{"weight_standardization": false, "steps": 19200, "final_lr_fraction": 0.01}
Rows from block 7, named by matrix and row number. Rows with one number belong to one channel. Each number is 128 + 24 x the weight over its row's rms, rounded and kept within 0 to 255. All counts start at 0. After the name is the row's rms in percent of the matrix's.
# convs1: first pointwise conv (model.decb.0.0.convs.1.weight, 384x768x1x1), inputs 180-239
# convs3: second pointwise conv (model.decb.0.0.convs.3.weight, 384x384x1x1, transposed), outputs 165-219
convs1.31 090 [122 152 125 126 118 144 126 118 129 120 133 116 120 128 128 125 135 131 142 131 106 118 114 111 114 137  95 128 135 123 124 112 130 148 128 143 135 128 147 135 118 147 135 127 129 152 133 115 143 127 133 138 133 130 127 127 104 121 124 129]
convs3.31 084 [190 118 149 116 147 144 116 118 135 113 122 138 154 118 108 123 150 110 111  96 119 134 144 166 133 130 119 153 177  90 110 143 172 130 136 136 114  95 106 101 197 114  83 147 130 125 130 137 156 122 119 113 121 121 164]
convs1.32 115 [105 119 141 133 148 113 124 126 130 128 113 120 129 155 126 142 136 116 140 132 138 123 130 131 135 120 121 128 144 120 138 122 144 119 131 146 131 132 143 129 133 125 138 145 126 136 130 182 123 130 124 144 152 139 124 122 121 128 119 132]
convs3.32 118 [107 146 153 127 142 119 106 128  72 128 117 126 132 118 128  97 159 100 144 109 118 155 151 111 116 131  94 106 136  96 165  95 125  81 114 139 114 165 154 145 114 124 142  85 113 109 120  71 117 144 105 133 127 139 147]
convs1.33 111 [124 133 108 130 137 136 137 133 116 103 108 129 116 127 119 124 119 119 124 114 109 120 123 124 118 136 158 129 123 123 133 126 125 130 122 109 130 111 150 148 130 143 125 129 146 134 125 165 103 133  96 111 155 110  88 127 134 137 132 146]
convs3.33 110 [ 94 139 115 121 128 103 139  97  98  92  90  99 160 129 119 106  87 140 106 139 120 134 119 135  88 103  97 123 132 120 147 124 123 109  76 139 104 115 100 170 158 113 112 130 133 143 112 111 145 103  96 106  85  84 138]
convs1.34 106 [153 115 127 116 144 125 138 145 119 115 129 126 135 136 123 129 142 138 124 126 130 116 115 123 119 111 122 129 139 130 128 116 136 107 126 150 138 108 143 134 141 134 132 128 123 109 127 126 117 126 141 117 128 132 124 110 139 120 130 139]
convs3.34 116 [111 131 175 130 155  79  98 113 131 130 108 168  77 160 139 163 130 184 111 131 167 102 139 109  73 116  88 162 112 124 147 133 157 132 144 148 131 120 137 157 105 133 105 137 113 148 100 148  85 130 128 125 107  96 140]
convs1.37 103 [136 129 133 114 111 122 134 125 120 114 153 124 121 129 132  96 144 130 104 107 183 118  94 135 109 124 130 145 118 125 129  68 122 127 132 115 131 113 167 144  95 148 104 126 124 117 129 142 131 129 107 146 104 136  77 106 112 129 136 126]
convs3.37 099 [103 115  85 137 158 134 181 124 111 122 110 139 135 128 153 115 163 117 153  73  81 139 145 158  91 150 106 135  93  83 122 107 119 150 140 121 149 115  92 123  91 111 117 116  86 133 147 135 127 123 107 115  98  60 169]
convs1.38 096 [121 102 132 129 132 106 131 148 147 150 131 120 134 141 110 127 126 111 115 144 136 138 138 161 128 126 145 122 115 128 135 124 110 130 134 151 147 121 139 110 119 138 140 142 151 119 129 129 108 132  93 107 119 104 114 152 150 120 107 111]
convs3.38 100 [134 120 114 113 133 135 107 114 134 142 104 133 222 145 174 158 138 129  76 127 140 115 126 138  80 140 143  97 111 133 112 109 164 121 151 107 124 107 130 114 122 100 146 127 136 163 114 100 127 104 155 116 101 128 150]
convs1.39 091 [121 124 125 133 134 109 112 137 127 115 119 116 139 137 139 110 158 135 142  96 136 117 138 120 127 122 111 147 112 114 112 113 156 110 130 143 130 121 128 146 144 139 169 117 123 137 116 114 128 148 166 129 127 131 123 131 132 140 150 116]
convs3.39 087 [161 141 106 145 151 140 151 140  95 156 137 107 108 163 114 161 110  83  95  97 110 106 127 100 139 126 174 130 106  95 193 145 141 131 169 154  44 115 101 101 125 139 117 114 138 138 164 107 144 158 129  98 126 122 160]
convs1.40 111 [118 128 126  97 110 125 129 126 153 117 134 137 128 108 127 123 132 136 103 128 117 122 122 110 101 140 116 127 134 128 130 108 146 114 123 134 111 139 129 144 125 121 123 130 143 126 127 149 137 118 133 139 133 113 127 126 118 119 129 138]
convs3.40 105 [106 130 152 103 120 169 163 132 138 140 130 128  86 128 126 148 152 140 135 138 170 133 135 127 163 142 112 125  86 155 116  89 124 131 192 150 157 122 132 105 136 136 132 132 131 116 126 121  83 147 100 115 133 168 146]
convs1.41 083 [129 107 115 129 133 119 130 130 127 133 131 118 124 108 125 138 140 134 107 128 123 119 118 124 121 120 112 113 117 181 111 121 155 131 126 134 114 133 117 120 123 113 143 150 116 140 127 165 132 129  91 128 150 123 145 125 146 127 142 129]
convs3.41 068 [148 149 152 122 145 110 147 115 113 102 117 143 140 111 137 142 100 155 129 133 134 132 118 113 135 110 117 112 120 111 127 140  92 153  90 119 115 126 101 137 123 181  90 152  64 117 130 150  92 147 119 124  95 145 144]
convs1.42 114 [119 129 122 137 137 126 118 135 126 115 139 112 131 123 131 132 130 133 136 128 138 109 122 126 127 131 124 105 115 108 149 111 145 136 117 147 126 120 117 127 128 138 133 125 122 127 114 148 125 140 126 136 113 114 131 127 138 129 100 139]
convs3.42 120 [ 98 141 108 102  86 163 129  92 120 117  88 122 142 123 130 125 114 132 105 127 141 157 119  92 169 143 144 154 113 115  99  98  69 117 105 132 125 108 116 115 136 132 191 116 158 142 160 138 136 100 145 131  76 126 145]
convs1.43 090 [128 119 128 121 126 116 126 105 130 141 139 136 129 126 133 128 126 126 139 138 121 119 107 124 118 123 160 127 152 161 131 117 102 123 146 119 132 129 135 112 119 130 129 132 143 124 119 104 121 119 166 132 158 143 151 102 121 121 123 123]
convs3.43 082 [156 178 142 137 175 119 102 155 144 164 193 116 140 115 104 131 138 138 140 167 138 127 121  75 128 111 130  94 144 154 144 120 131 145 156 134 110 136 125 160 141 109 149 128 146 128 140 135 150 120  93 155 157 124 150]
convs1.44 092 [135 154 127 122 148 141 133 124 130 117 113 125 130 135 133 137 151 136 115 106 130 142 131 141 139 132  88 120 131 122 120 117 135 125 125 130 123 126 128 117 159 127 138 101 121 154 141 142 146 117 140 117 109 138 136 136 113 157 142 130]
convs3.44 086 [122 120 126 127 162 126 127 108 134 137 126 108 131 132  97 112 149 106 138  88 113  92 143 110  97 150 137 123 117 119 110 140 171 134 124 130 164 174 123 166 134  99 108 103  77 108 153 108  97 124  93 119 103 121 139]