{
  "model": "image denoising model",
  "dataset": "regions of photos with short descriptions (Visual Genome)",
  "train_examples": 203450,
  "image_size": 48,
  "crop_scale_min": 1,
  "horizontal_flip": true,
  "rotation_deg": 10,
  "task": "denoising",
  "loss": "l1",
  "noise_std": 0.6,
  "arch": "unet",
  "norm": "groupnorm",
  "activation": "silu",
  "weight_standardization": false,
  "pixel_unshuffle": 2,
  "widths": [96, 192, 384, 384],
  "blocks_per_level": 1,
  "block": "sep",
  "attention": true,
  "upsampling": "transposed_conv",
  "init": "torch_default",
  "residual_init": "none",
  "optimizer": "adamw",
  "lr": 0.0038,
  "beta1": 0.95,
  "beta2": 0.98,
  "eps": 1e-06,
  "steps": 19200,
  "batch_size": 512,
  "epochs": 48.3,
  "lr_schedule": "cosine",
  "final_lr_fraction": 0.01,
  "warmup_steps": 3840,
  "weight_decay": 0.04
}
Rows from block 4 of a small image denoising model, named by matrix and row number. Rows with one number belong to one channel. Each number is 128 + 24 x the weight over its row's rms, rounded and kept within 0 to 255. All counts start at 0.
After each channel's rows are labels from the 100 images, of 14848, where the channel reaches its highest value: "colour at peak" is the nearest of a few named colours to the mean colour under the peak. Only what is clearly more common there than usual is listed. The data: regions of photos with short descriptions (Visual Genome).
# convs1: first pointwise conv (model.mid.0.convs.1.weight, 384x384x1x1), inputs 0-191
# convs3: second pointwise conv (model.mid.0.convs.3.weight, 384x384x1x1, transposed), outputs 0-191

convs1.367 [ 94 179 128 106 121  91 110 158 173 128 132 129 140 133 156 129 105 131  96 113 156 107 125 110 184 117 140 150 163 156  83 150 115 141 131 155 157 145 130  92 102  78 111 148  91 133 131 163 112 142 124 134 108 107 151 101 123 107 162 156 112 110 162 110 139 134 110 146 135  95 163 117 130 157 145 125 103 119 115 136 179 124  96 166 170 147  99 134 117 111 109 116 121 108 110 101 106 108 151  96 125 125 114 155 109 107  84 149 135 128 114  95  96  98 152  89  98 129 138 114 156 135 164 163 118 137 135 108 133 165 122 161 105 133 127 164 112 157  96 104 135 123 105  99 132 133 168 106 143 140  90 100 157 116 133 128 124 110 114 163 143 142 111 134 118 143 111 112 138 178 108 141 111 109 149  82 137 138 111  87 132  80 147 149 100  76 128 104 128 105 115 134]
convs3.367 [132  95 130 145  99 148 129 148 139 168 110 119 107 173 101  99 156 127 150  99 152 106 156 141  80 156 113 154 117 144 156  88 119 100 109 132 160  89 120 106 135 132 144 135 118 122 145 128 154  82 125 136 105  99 152 106 116 154 114  86 163 143 130  99 143 162 200 140  98 149 130 135 131  95 118 121 132 151  90 138 114 118 111 123 108 116 123  92 143 125 125 154 120 153 119 158 144 124 159 125 137 145 166 104 114 156 110 161 124 100 149 137 105 110 121 157 111 100 147 148 128  93  97 116 112 142 146 113 157 154 157 119  97 161 136  99 117 115 121 120 178  91 129  91 130 155 126 141 142 119 115 149  94 119  92 105 153 107 135 102 125 107 149 126 178 109 121 107 122  95 121 162 124 144 113 128 134 117 115 129 148 168  99 108 148 135 128 125 183 105 168 128]
colour at peak: pink

convs1.37 [161 134 131 117 154 158 145 183  92 108  94 124 194 127 100 130 104 132 130 108 126 112 118 112 141 134 145 108 152 153 100 108  98 107 105 100 156 132 113 156 183 156 128 102 143 155 134 106 155 144 120 146 119 117 110 138 105 114 141 168 116 145 143 106 148 115 135 170 149  97 148  99 141 162 143  91 135 113 124 120 151 170 167 108 139 106 137 145 101 114 135 139 145 143  90 141 139 119 118  90 158 110  98 114 127 123 146 161 164 151 103 168 138 138 168 110  94 110  90  94 104 101 147 131 112 145 128 131 108 123 162 151 114 144 138 139 101 131 145 120 109 143 125 101 144 137 140 126 130  96  74 142  99 110 110 170 119 179 107 102 185  80 108 125 144 134 144 113 124 144  98 102 151 160  97 135 119 160  88 151 118 121  70 152 183 137 158 122 121 127 133 105]
convs3.37 [156 120  94 110 102 143 146 122 124 118 145 143 130  82 113 184 122  87 145 129 143 173 125 117 102  97 115 157 120 117 132 126 123 143 116 110 175 121 123 130 116 153 141 139 134 142 118 145  93 127 133  67 110 153 138 157 161 107 145  88 159 147 130 141  76 129  86 145 114 107 129 134  90 189 152 123 136  99 124 108  94 127 121 111 147 124  90 135 128 128 152 137 152 134 138 133  77 109 118 125 161 129 121 159 141 158 109 102 113 106 146 175 108 145 130 149 116 141 143 114 143 119 124 144 108 142 126 117 108 109  95 160 133 127 157 170  97 114 157 106 143 113 145 118 104 123 118 150 139 116 149 128 122 150  86 126 125 170 127 157 173 166 126 141 155  84 106 150 133 114 105 109 172 112 163 138  95 112 100 108 115 110 116 165 114 159 126 147  85 136  98 120]
colour at peak: pink

convs1.123 [103  95 127 169 145 143 150 123 169 139 155 152 149 164 156 152 127 123 161 105 140 136 160 108 132 156 119 129 103 158 117  85 118 103 130 132 105 118 137 133 108 136 108 161 114 129 100 101 141 162 153 112 162 132 158 101 146 137 127 128 127 136 119 122 128 167 110 144 143 137 156 112 111 102 143 143 163 142 123 146 175 144  90 142 147 128  69 116 167 144 142 163 133 159 146 116 164 133 112 116 146 157 121 119 159 121  94 135 127 154 118 116 177 150 126 122 160 142 107 135 132  99  93 145 131 125  87 127 154 172 121 132 124 117 127 166  95 129  89 120 148 159 129  99 117 105 123 165  86 104  97 100 179 101 109 151 110 122  95 145 157 135 148 153 107 130 124 168 135 124 113 126 163  94 146  79 114 175 162 105 149 162 104  99 137 127 151 156  92 110 132 110]
convs3.123 [ 85 135 119 116  93 128 108 133 111 124  82 146 108 148 139 158 127  96 145 160  93 124 142 117 174 104  99 122  90 150 104 173 179 124  88 139  87 135 126 110  94 136 113  93 125 162 138 130 142 150  96 119 155 123 146 165 153  96 116 110 126 121 131 120 164  93 145 173 136 116  83 120 136  84 114  92 158 125 146 110 148 156 163 109 111 143  84  89  84  78 126 105 116  99 119 111  95 147 125 150 182 107 149 133 115 103 144 126 122  88  99 123 142 108 159 117 139 129 157  87 111 106 121 110 134 130 121 160 162 128 174 115 107 138 132 149 109  84 120 165 146 124 147 142 146 156 150 121 112 134 100 101 135 130 123 134 158 132 144 147 139 126  98 170  89 161 117 144 122  92 135 157 162 119 125 159  90 166 151 101 106 135 114 112 196 153 148 152  91 158  98 131]
colour at peak: brown

convs1.318 [177 143 137  98 141 159  94 164 163 149 106  92 158 144 159 129 152 101 162 133  99  97 142 110 156  87 152 148  86 120 122 136 112  98 120 117 111 171 119 137 177 102 148 160 104 109 151 102 118 163 145 163  97 144 142 152 147 146 109 108 109 133 174 107  97 147 148 145 145 150 164 156 123 159 129 113 105 143 118 100  81 122 122 141 106  96 128  89 169 126  90 154 117 132 101 118  84 129 160 151 108 112 135 108 147 102 149 120 111  90  87 136 141 159  96  92  86 127 115 111 139 119 144 155 136 107 124 162 147 115 131 123 127  91 138 140 117 131  96 123  97 172  90 140 148 169 167 113 115 145 114 154 109  97 138 161 137 136  99 128 137 148 107 111 128 122 118 105 100  93 115 123 143 126  97 123 102 113 140 159 162 115 147  96 158 142  97 110 136 153 146  95]
convs3.318 [161 177 164 101 113 121 164 124 108 154 122 121 148 110 103 151 136 141 130 116 157 107 117 164 143 133 104 165 124 146 154 132 114 171 137 110 100  91  94 157 162 127 139 142 159 120  82 124 157 103 161 179 115  87  82 164 142  98 105  99 119 146  93 106 129 140 166  85 118 110 117 168 132 156 113 162 104  88 135 154 130 103  87 125 146  97 119 122 166  91 124 131 123 145  97 124  92 154 125  97 107 113 164 120 165 123 148 147 161 135 160 112 143 162 152 142  99 123 162 129  95 140 160 142 170  82 113 114 146 116 134 120 158 161 118 117 161 101 152 104 117 156 142 141 106  96 145 149 116 117 131 132 163  94 106 115 138 118 147 152 121 145 120 138 135 113 152 132 165 129 153 115 129  97 167 107 124 139 114 112 120 165 106 106 120 149 108 168 166 148 104 151]
colour at peak: black

convs1.90 [135 108 117  97 129 153 163 166 178 131 135 142 134 147 160  55 175 159  96 148 154 135 140 137 149 122 150 181 112 145 167 140 128 131  93 147 103 140 132 124 141  97 138 168 131 119 115 177 150 102 120 131 123 157 166  94 134 131 118 155  92 138 136 175 147 154 144 108 165 137 160 163 123 110 132 110 141 113 118 139 128 136 111 130 157 135 129 130 134 154 140 147 161 106 105 122 135 116 139 139 146 110 116 128 135  84  85 131 154 138 153 101 108 166 163 111 126 169 144 181  88 112 121 141 136 117  99 119 143 140 172 152 138  99 162 155 108 166 159 141 165 135  98 143 114 133 107 145 132 130 186 153 107 112 148  94 102  95 130 158 118 138 131 109 141 102 142 128  93 108 149 126  87 104 127 116  88 171  98 125 133 133 152 125 100 115 126 160  99 110 108 120]
convs3.90 [118  95 165 161  90 168 146 120 167 111 171 111 106 107 123 175  81 101 141 160  95 144 148 122 124 127 131 103 153 142 145 154 148 137 102 133 155  86 175 105  91 149 152 118 165 139 123 163  79 124 146  99 136 149 135  94  86 152 100  99  98 142 141 155  90 145 113 137 135  87 160 130 110 110 157  89  89  81  81 126  96 128 149 121 145 131 146 146 140 133 138 126 109 142 137 147 154 141 116 160 153  90 119  98 130 148 124 126 156 114 159 153 163 141 118 131  96 148  82 123 125 125 119 157  93 141 167 116 157 157 125 107 128 169 146 149 150 110 138  89 174 146 132 162 126 139 139 160 137  93 162 126 147  99 124 106 168 124  98 178 122  94 140 114 162 140 124 121 141  92 146 133 152 102 149 101  94 155  99 169 106 108 154 156 107 115 145 151 109 142 159 162]
colour at peak: brown

convs1.40 [118  85  91 167 121 163 148 153 151 105  92 134 160  92  88 134 129  92 162 129 123 165 123 117  95 122  99  96 179 153  87 113 122 153 112 126 115 126 146 118 103 123 147 155 124 142  91 120 136 164  94 157 122 169 149 169 126 148  86  96 157 116 160  75 147 119 118 142  97 141 145 119 135 165  89 132  87  88 136 128 126 152 107 134 150 152 143 116 155 111 138 132 156 125 160 145 104 122 122  79 158 129 130 121 103  98 158 125 161 128 163 156  99 120  97  92  95 129 139  87  89 133 129 149 153 118  98 125 136 152 103 164 126 110 106 115  98 119  95 158 107 122 126 144  98 146 122 116 128 139  87  93 166  96 125 112 141 170 127  92 103  81 169 128  93 136 137 141 143 134 141 108  97 141 139 159 103 111 114 174 137 124 165 139 117 139  89 146  92  74 123 157]
convs3.40 [ 98 143 163 109 157 121 109 158 103 135 143 158 158 124 140 139 126 134 137  92 105 126 112 125 122 142 157 139 122 155 130 123  93 120 111 150 118 163 160 124 104 143 141 176 132  99 156 169 133 123 111  79 166 154 162 111 133  83 114 115  90 152 122 124 151 125 146 157 130 171 146 111 111 157 112 107 129 158 105  97 120 167 144  93 141 116 101 100  92 125 126 160 162 154 131 114 161 138 160  97 131  92 104 114 133 161 112  92 140 148 162 155 112 151 135 135 145 105 155 168 163  92 142 132 144 150 118 121 132 113 146 152  86 117 110 148 132 101 120 135 161 100 143 172 161 173 158 141 158 141 163 162 103  83 116 113 104 142 154 153 112 143 104 122 138 159  95 103 138 122 112 168  92 108 168 160 103 164  83 151 134 154 145  93 162 138 110 102 102 163 103 146]
colour at peak: white

convs1.151 [131 131 164 113 138 142 100 114  95 110 134 165 105 158 145 154 173 111 137 102 109 165 101 186 102  90 102 141 123 131 115 164 161 131 118 149 154  85  88  85 164 108 149 113  82 119 139 113 148 174 146 138 144 146 171 142 154 158 163  99 124  96 110 146 152 120  95  97 122 159 129 153 168 112 107 161 137 154 129 128 134 130 117 136 157 106 169  94  98 146 103 101 107  95 141 131 165 120 114 136 101 122 163 106 118 140 141 110 150 120 170 117 123 104 145 130 156 100 122  98 154 139 104  98  89 101 125 174 143 139  95 103 156 156  96 150 134  84 149  94 104 103 101 105 130  94 108 138 120 115  98  95  86 135 107 111 117 148 140 164 112 120 141 164 167 138 123 105 110 122 129 107 164 101 154 140 154 129 128 116  94 118 140 135 107 118 149 131 148 142 117 140]
convs3.151 [113 120 136  92 123 160 146 107 122  87 112  99 106 107 113 154 118 126 128 133 107 167 110  87 141 151 127 174 140 109 160 130 123 130 153 137  99 100  93  83 108 145 113 140 118  97 137 150 125 161 164 133 172 163 141 160 155 106 111  90 159 126 115  88  91  90 123 115 150  92 171  89 145 134 127 121 104 140  95 147 114 140  98 133 160 115 128 119 148 161  95 153  94 149 149 141 103 154  91 154  88 115 124 125  96 118 124 162 100  86 165 126 109 164 134 102 130 138 145 122 106  98 111 166  99 105 167  99 137 121  88 143 122 133 104 119 113 105 136 111  84 114 156 101 160 144 127 107 111 131  94  99 147 131 160 149 139 102 103 141 131 111 117 147 145 143 117 149 101 138 153 115 142 135 124 122 154 100 112 126  92 172 159 118 138 122 112 135 126  95 120  92]
colour at peak: brown

convs1.358 [124 112  96 159 124 147 150 164 130  98 165 119 110 155 104 147 141 143 121 148 158 121 131 160 152 118 161 162 133 142 121 115 149 132 101 120 130  98 117 123 131 152 133 154 139 123  98 107 132  93 100  99 153 138  99 145 101 122 154 132 137  97 119  90  85 122  77 122 167 100  98  98  85 100  91 134 101 142 160  93 112 136 138 150 158 156 175 111 138 116  89 136 158 118  94 119 101 114 135 119 134 166 129 173  92 166 115 151 155  79 116 145  97  94 113 118 102 133 123 133  97 159 148 155 145 111 129 150 112 140 115 163 175 130 127  89 113 108  86 114 152 109 148 138 120  94 153 146 154 122 105 117 142  67 154 128 129 140 134 132 120 139 143 180 167 138 128 127 148 129 138 103 111 136 127  79 107  70 158 140 129 102 133 113 134 148  83 112 159 132 127 145]
convs3.358 [ 97 127 119 101 113  99 118 144 178 111  78  96 128  93  98 105 118 121 169 134 100 120  85 106 171 141 137 112 104 129 154 106 153 102 154 126 125 115 170 130 167 163 145 184 130 129 146 176 145 109 155  97  97 107 120  99 154 154 105  97 134  99 108 170 144 103  88 115 128 119 103 123 115 147  92 114 126 133 136 144 158 112 133 127 147 103  84 106 149 147 107 101 134 112 117 130 113 154 105 140 128 128  93 158 130 161 156 133 137  87 145 147 131  94 151 113 104 168 146  93 120 138 163 133 103 159 161 120 138 110 111 130 101  77 125 117  98 136 107 122 158 141 143 176 114 160 115 111  90  91 101 137  89 105 123 167 113 167 149 155 104 114 162 100 131 101 143  88 140 107 106  90  97 115 117 157  99 138 118 121  83 152 123 107 162 100 109 111 111 168 100 133]
colour at peak: white

convs1.379 [137 144 102 163 119 143 125 117 144 108 156 101 189 121  98 133 154 109 105 110 141 102 131 113 165 159 109 130 134 122  64 151 144 148 166 123 111 166 151 157  99 110 144 158 107 128  94 123 141 124 109 116 122  92 127 124  93  98 113 132 154 157 117 139 122 144 157  90 141 127 129 140 105 148 119 111 139 120 154 114 109 153 125 173 142 160 109 106 145 127 142 130 159 145 120 146 139 123 145 138 131 155 101 139 151 122 124 154 162 132 136 113  95 133 125 146 102 131 113 124 133 162 152 102 118 120  86 138 150 150 156 119 149 150 149 144 112 127  82 141  99 114 143 121 123 161 138  89 156 157 111 119 153  86 150 176 104 138 111  96 120 110  99 140 144 135 142 131 102 131 123 113 142 142 129 123 102 117 151 117 135 145 140 118 141 159 103 138 134 164 105  94]
convs3.379 [141 139 137 156 135 130 122 120 159 107 162 133 154 138  97 128 120 159 147 138  93 157 139  96 108 109 140  90 115 101  98 119 121 160  93 115 104 108 125 135 140 110 140  87  93 103 111 143  86 125 102 130  83  99 135  97 110 146 155 156 134 110 105 117 157  92 131 156 160 111  93 101 102 105  94 118 134 125 152 144 112 142  91 107 120 124 160 148 144 149 154 149 137 127 121 159 141  99 118 107 109  81  91 139 149 144 107 114 104  99  95 169 138  96 149  93 156 165 121 127 106 120 112 103 159 162 163 137 159 153 138 169 148 163  96 141 163 129 163  90 152 116 164 110 155 138 134 150 106 108  90 119 131 120 131 139 152 144 135 152 159  98 137 157 170 144 161 120 117 149 102  84 131 121 113  90 172 126 115  89 156  69 155 111 127 125 123 114  99 157 118 111]
colour at peak: white

convs1.211 [122 107 135 116 151 138 157 134 119 119 150 131 150 116 170 167 170 104 110 158 147 137 173  92 134 108 164 171 164  94  84 148 122 101 106 135 112 126 123 124  94  86 159 145 105 122 145 104 108  96 123 116 151  83 163 107 148 125 171 120 124 111 144 119 132 102 150  98 103 161 104 117 117 111 155 120 144 141  91 130 167 151  99 102  86 133 147 150 123 132 143 115 133 147  99 101 169 153 134 154 135 116 129 156 134 170 168 125 173 161  95 107 128 121 135 155  88 177 130 125 147 145 106 124 130 110 150 143 118  89 154  91 145  89  94 117 100 144 102 129 145 158 165 104 147 158 145 104 160 114 120  88 183  88 144 138 156 110 139 121  86 141  97 157 155 143 146 132  97 113 115 159 154 114 126  87 129 106 119 112 150 112 149 131 114 125 138 114 142 185 101 133]
convs3.211 [163  98  87 139  85  83 144 134 135  95  95 144  86 127 105 170 142 157  96 124 145 175 116 145 131 157 108 129  87 122 152 126 143 118 123 148 136 157 130 164 100  97 170 119 140 121 135 108 155 125 125 130 158  86 133 174 119 149 128 103 104 163 176 148 161 121  80 127 141  94  85 117 146 101 108 155 152 148 162 161 177 113 155 145 141 117  92 118 154 103 152 125 165 160 125  95 134 141 131  94  96 151 149 153 151 110 154 153 167 139 152 113 121 122 165 129 169 110  84 105 129 140 164 114 113  99 129  90 162  99 128 149 116 115 107 110 124 150 164 111 104  90 108 111 134 105 144  85 143 104 121 165 174 134 134 132 117 131 109 121 157 108 139 162 124  99  98 136 116 148  88  94 118 119 144 135 101 108 149 149 119 130 130  97 131 134 155  98 144  92 147  90]
colour at peak: white

convs1.364 [115 110 111 142 155 110 118 144  97 145  96 144 181 133 140 101 155 163 147 100 129 111 104 111 106 155 104 125 115 137 126 125 109 111 133  92 141 118 154 108 146 147 141 162 166 161 164 138 119 126 129 123 147 122 149  96  93 158 156 151 155 145 126 105 109 124 146 125 124 144 142 134 109 142 125  92 102 143 157 118 134 147  88  88 115 166  91 100 118 168 110 136 114 146 128 160 154 117 109 117 161 121 126 149  91 121 138 153 116 163 147  94 160  84  99  97 127 147  96 125 125 124 113 175 123 128 159 140 135 149 130 138 155 147 138  85 131 114  95 118 156 121 156 109  99 158 129 148  93 126 120 127 115 124 145 121 150 148 110 143 127 134 115 111 161 152 158 139 130 100 145 101 101 138 104 101 158  92 159 101 108 118 159 139 116 112 106 169 104 152  92 123]
convs3.364 [130 108 152 155 126 144  99 154 161 157 143 122 136 104  88 139 141 165 130 102 167 145 110  94 123 138 129 139 123 153 111 131 162 142 144 104 130 127 145 129 160 129 156 116 138 134 155  94 148 170 120 104 102 153 155 101  96 107 158 105 165 117 114 119  92 163  93  86 134  98 128 141 135 104 116 141 163 107 108 105 104 144 133 161  94 140  98 133  99 136 106 112 146  96 122 104 159 102  96 120 168 115 153 141  87 158  93 164 151 139  92 135 123 114 103  99  86 139 111 160 162 133 160 144  88 146 155 140 123 154 154 173 145 104 164 113 156 134  89 166 110 165 147 151  85 102 100 136 143 145 110 147 100 127 171  96  96 118  85 142 152 162 110 151 138 154 104 155  92 161 159 140 156 150 159 101 150 123 166 112 103 137 151 139 129 104 140 101 148 160 112 148]
colour at peak: white; pink

convs1.16 [ 87 101 138 165 160 131 148 133  79 149 138 119 127 113 124 102 164 147  83 148 130 159 127 116 150 173 121 135 123  82 105 142 152 110 128 132 124 141 100 154 101  92 154  66 136 113 104 150 114  92 122 141 151 109 141 120 124 136 140 128 114 135  88 189 129 122 182 132 110 161 124  99 115 134 116 150 120 116 107 133 100 138 109 152 161 115 157  97 147 147 157 122  96 124 114 109 113 148 147 159 172 117 131 188 159 140  97 125 140 132 147  87 113 138 130 128 143 157 127 123 137 122 113 146 141 117 137 123 137 136 177  95  95 134 169 135 133 122 110 132 148 155 129 132  76  96 164 125 135 110 160 121 167 167 154 117 151  86 158 148 161 148 166 152 105 126 140  98  90 144 123 109  80 109 128 134 104 121 134 131 142 144  97 138 152  72  93 147 130 152 129 120]
convs3.16 [121 134 157  97  62 130 149 128  88 128 120 100  90 159 109 177  86 108 154 151 117 148 112 110 112 155 148  88 167  84 155 173 130 153 108 140 142  97 129 152 105 134 149 151 126 123  99 114  85 132 107 103  89 131 122  88 133 126 118 124 112 109 133 120 139 111 158 161 124 129 125 149 113 142 149 126  98 154 130 141  84 146 133  89 105 113 141 129  79 111 123 145 172 110 114 144  94 151 128 120 134  73 117 141 106 122 122 113 130 128 134 146 174 132 114 145 146 106 163 143 171  90 117 166 145 108 164 152 122 114 144  72 153 153 146 130 112 153 141 134  99 134 137 136 157 156 153 107 112 157 132 139 182 104 121  98 138 118 146 127  93 121  92 118 125 167 120 132 129  99 121 121 121 142 134  86 118 157 116 120 166  87  89 113  92 179 151 110 138 124 137 152]
colour at peak: brown

convs1.105 [136 141 104  94 126 161 137 112 120 155 138 139 163 177  80 135 138 160  95 144 116 107 147 168 100 108 112  70 110  99 129 100 149 138 148 110 114 162 110 128 109 115 155 136 145 129 144 160 128  81 128 164 155 168  87 186 128 113 133 185 133  86 127 143 114 147 153 123 101 125  93 144 138 144 141 138 102 147 153 157 113 144 133  80 153 154 133 176 175 135 144 106 147 101 143 120 144 143 144 145  88 153 150 117 135 125 139 151 150  98  92 118 161 111 145 145 169 111 167 143 165  97 111  91 146 113 136 104 131 156 140 164 149  94  77 129 103 135 160 133 160 140 111 167 117 121  91 103 151 100 159 131 112 167 153 126 109 128 124 104 125 133 169 157 111 133 143 151 115 103 143 135  82 128 107 119 117  91 150 167 135 107  91 124 119 135 114 118 139 103 112 131]
convs3.105 [152 135 154 151 171 115 147 153 107 115 151 135 138  92 151 131 122 146 128 121  90 172 144 149 119  90 166 177  97 153 100 102 117 157 104 119 113 141 129 124  92 149 109 113 140 148 144 138 132 126 171 145 121 144 114 118 168 163  84 113 117 122 114 157  89 124 149 150  94 153 101 163 102  96 140 153  97  88 146 113 137 143 144 154 139  94 145 171 150 138 121  99  92 102 122 118 107 128  90 120 136 163 137 155 116 102 128 164 129  98 103 160 110 123 132  91 164 110 107 122  94 143 174 163  96 113 106 125 146 163  96 135 160 150 162 116 108 124 142 161 121 165 102 108 168 111 127 109 178 139 147 118 160 156 101 118 149 117 164  90 114 129 157 138  99 132 159 120 140  91 152 160  98 115 124 150 125 141  81  99 119 124 117 151 112 107 114 156 107  98 126 165]
colour at peak: black

convs1.117 [118 114 147 113 131 119 141 118  56 164 143  87 185 146 122 104 112 108  97 134 130 121  92 144  99 130 112 124 163 120 121 115 116 121 133 151 134  79 122 155 122 115 101 123 132 130 167 138 108  94 123 136 125 158 101 102 158 158 131 168 119 100  98 129  98 137 142 126 139 135  98 147 104 116 147 136 129 177 115 168 134 138 116 118  98 116 101 131 209 119 139 130 116  93 115 118 120 119 123 145 144 195 105  85 106 151 117  76 115 130 153  62 119 114  93 141 127 105 138 144 113  92 121 129 118 108 145 135 122 172 152 103 135 182 138 165 109 145 126 121  91 139 149 142 156 124 118 151 107 140 142 164 167 140 128 174 135 139 119 110 102 156 170 123 122 206 122 158 138 126 116 132 115 167 153 102 139 109 125  91 182 119 109 124 150 121 122 111 143 157 133 132]
convs3.117 [ 87 119 112 135 165 154 139 123 160 153 156 113 114 110 142 102 155 156 108 127 127 101 104 123 125 120 137 156 124 171  91 112 137 142 139 148 112 139  76 109 155 110 123 138 129 149 142 158 165  81 150 159 146 130 108 127 118  98 145 135 161 144 102 126 157 143  67 136 119 134 142 119 123 127 115 160 157 145 142 140 121 122  94 159 165 140 156  83 141 150 125 119 134 143 173 107 147 125 137 100 132 188 166  82 131  98 101 147  80  99 100 126  98 163 117 111 120 145 154 144 129 147  98  91 121 137 159 133 150 143  77 158 115  73 135 113 136 153 108 155 152 172 137 141 136 127 141 126 130 117 114 113  71 119 151 172  82 164 143 126 135 146 135  93 103  73 119 137 161 150 141 126  74 113 137 168 138 106 139 140 120 161 114 113 124  98 131 103 129 145 136 123]
colour at peak: black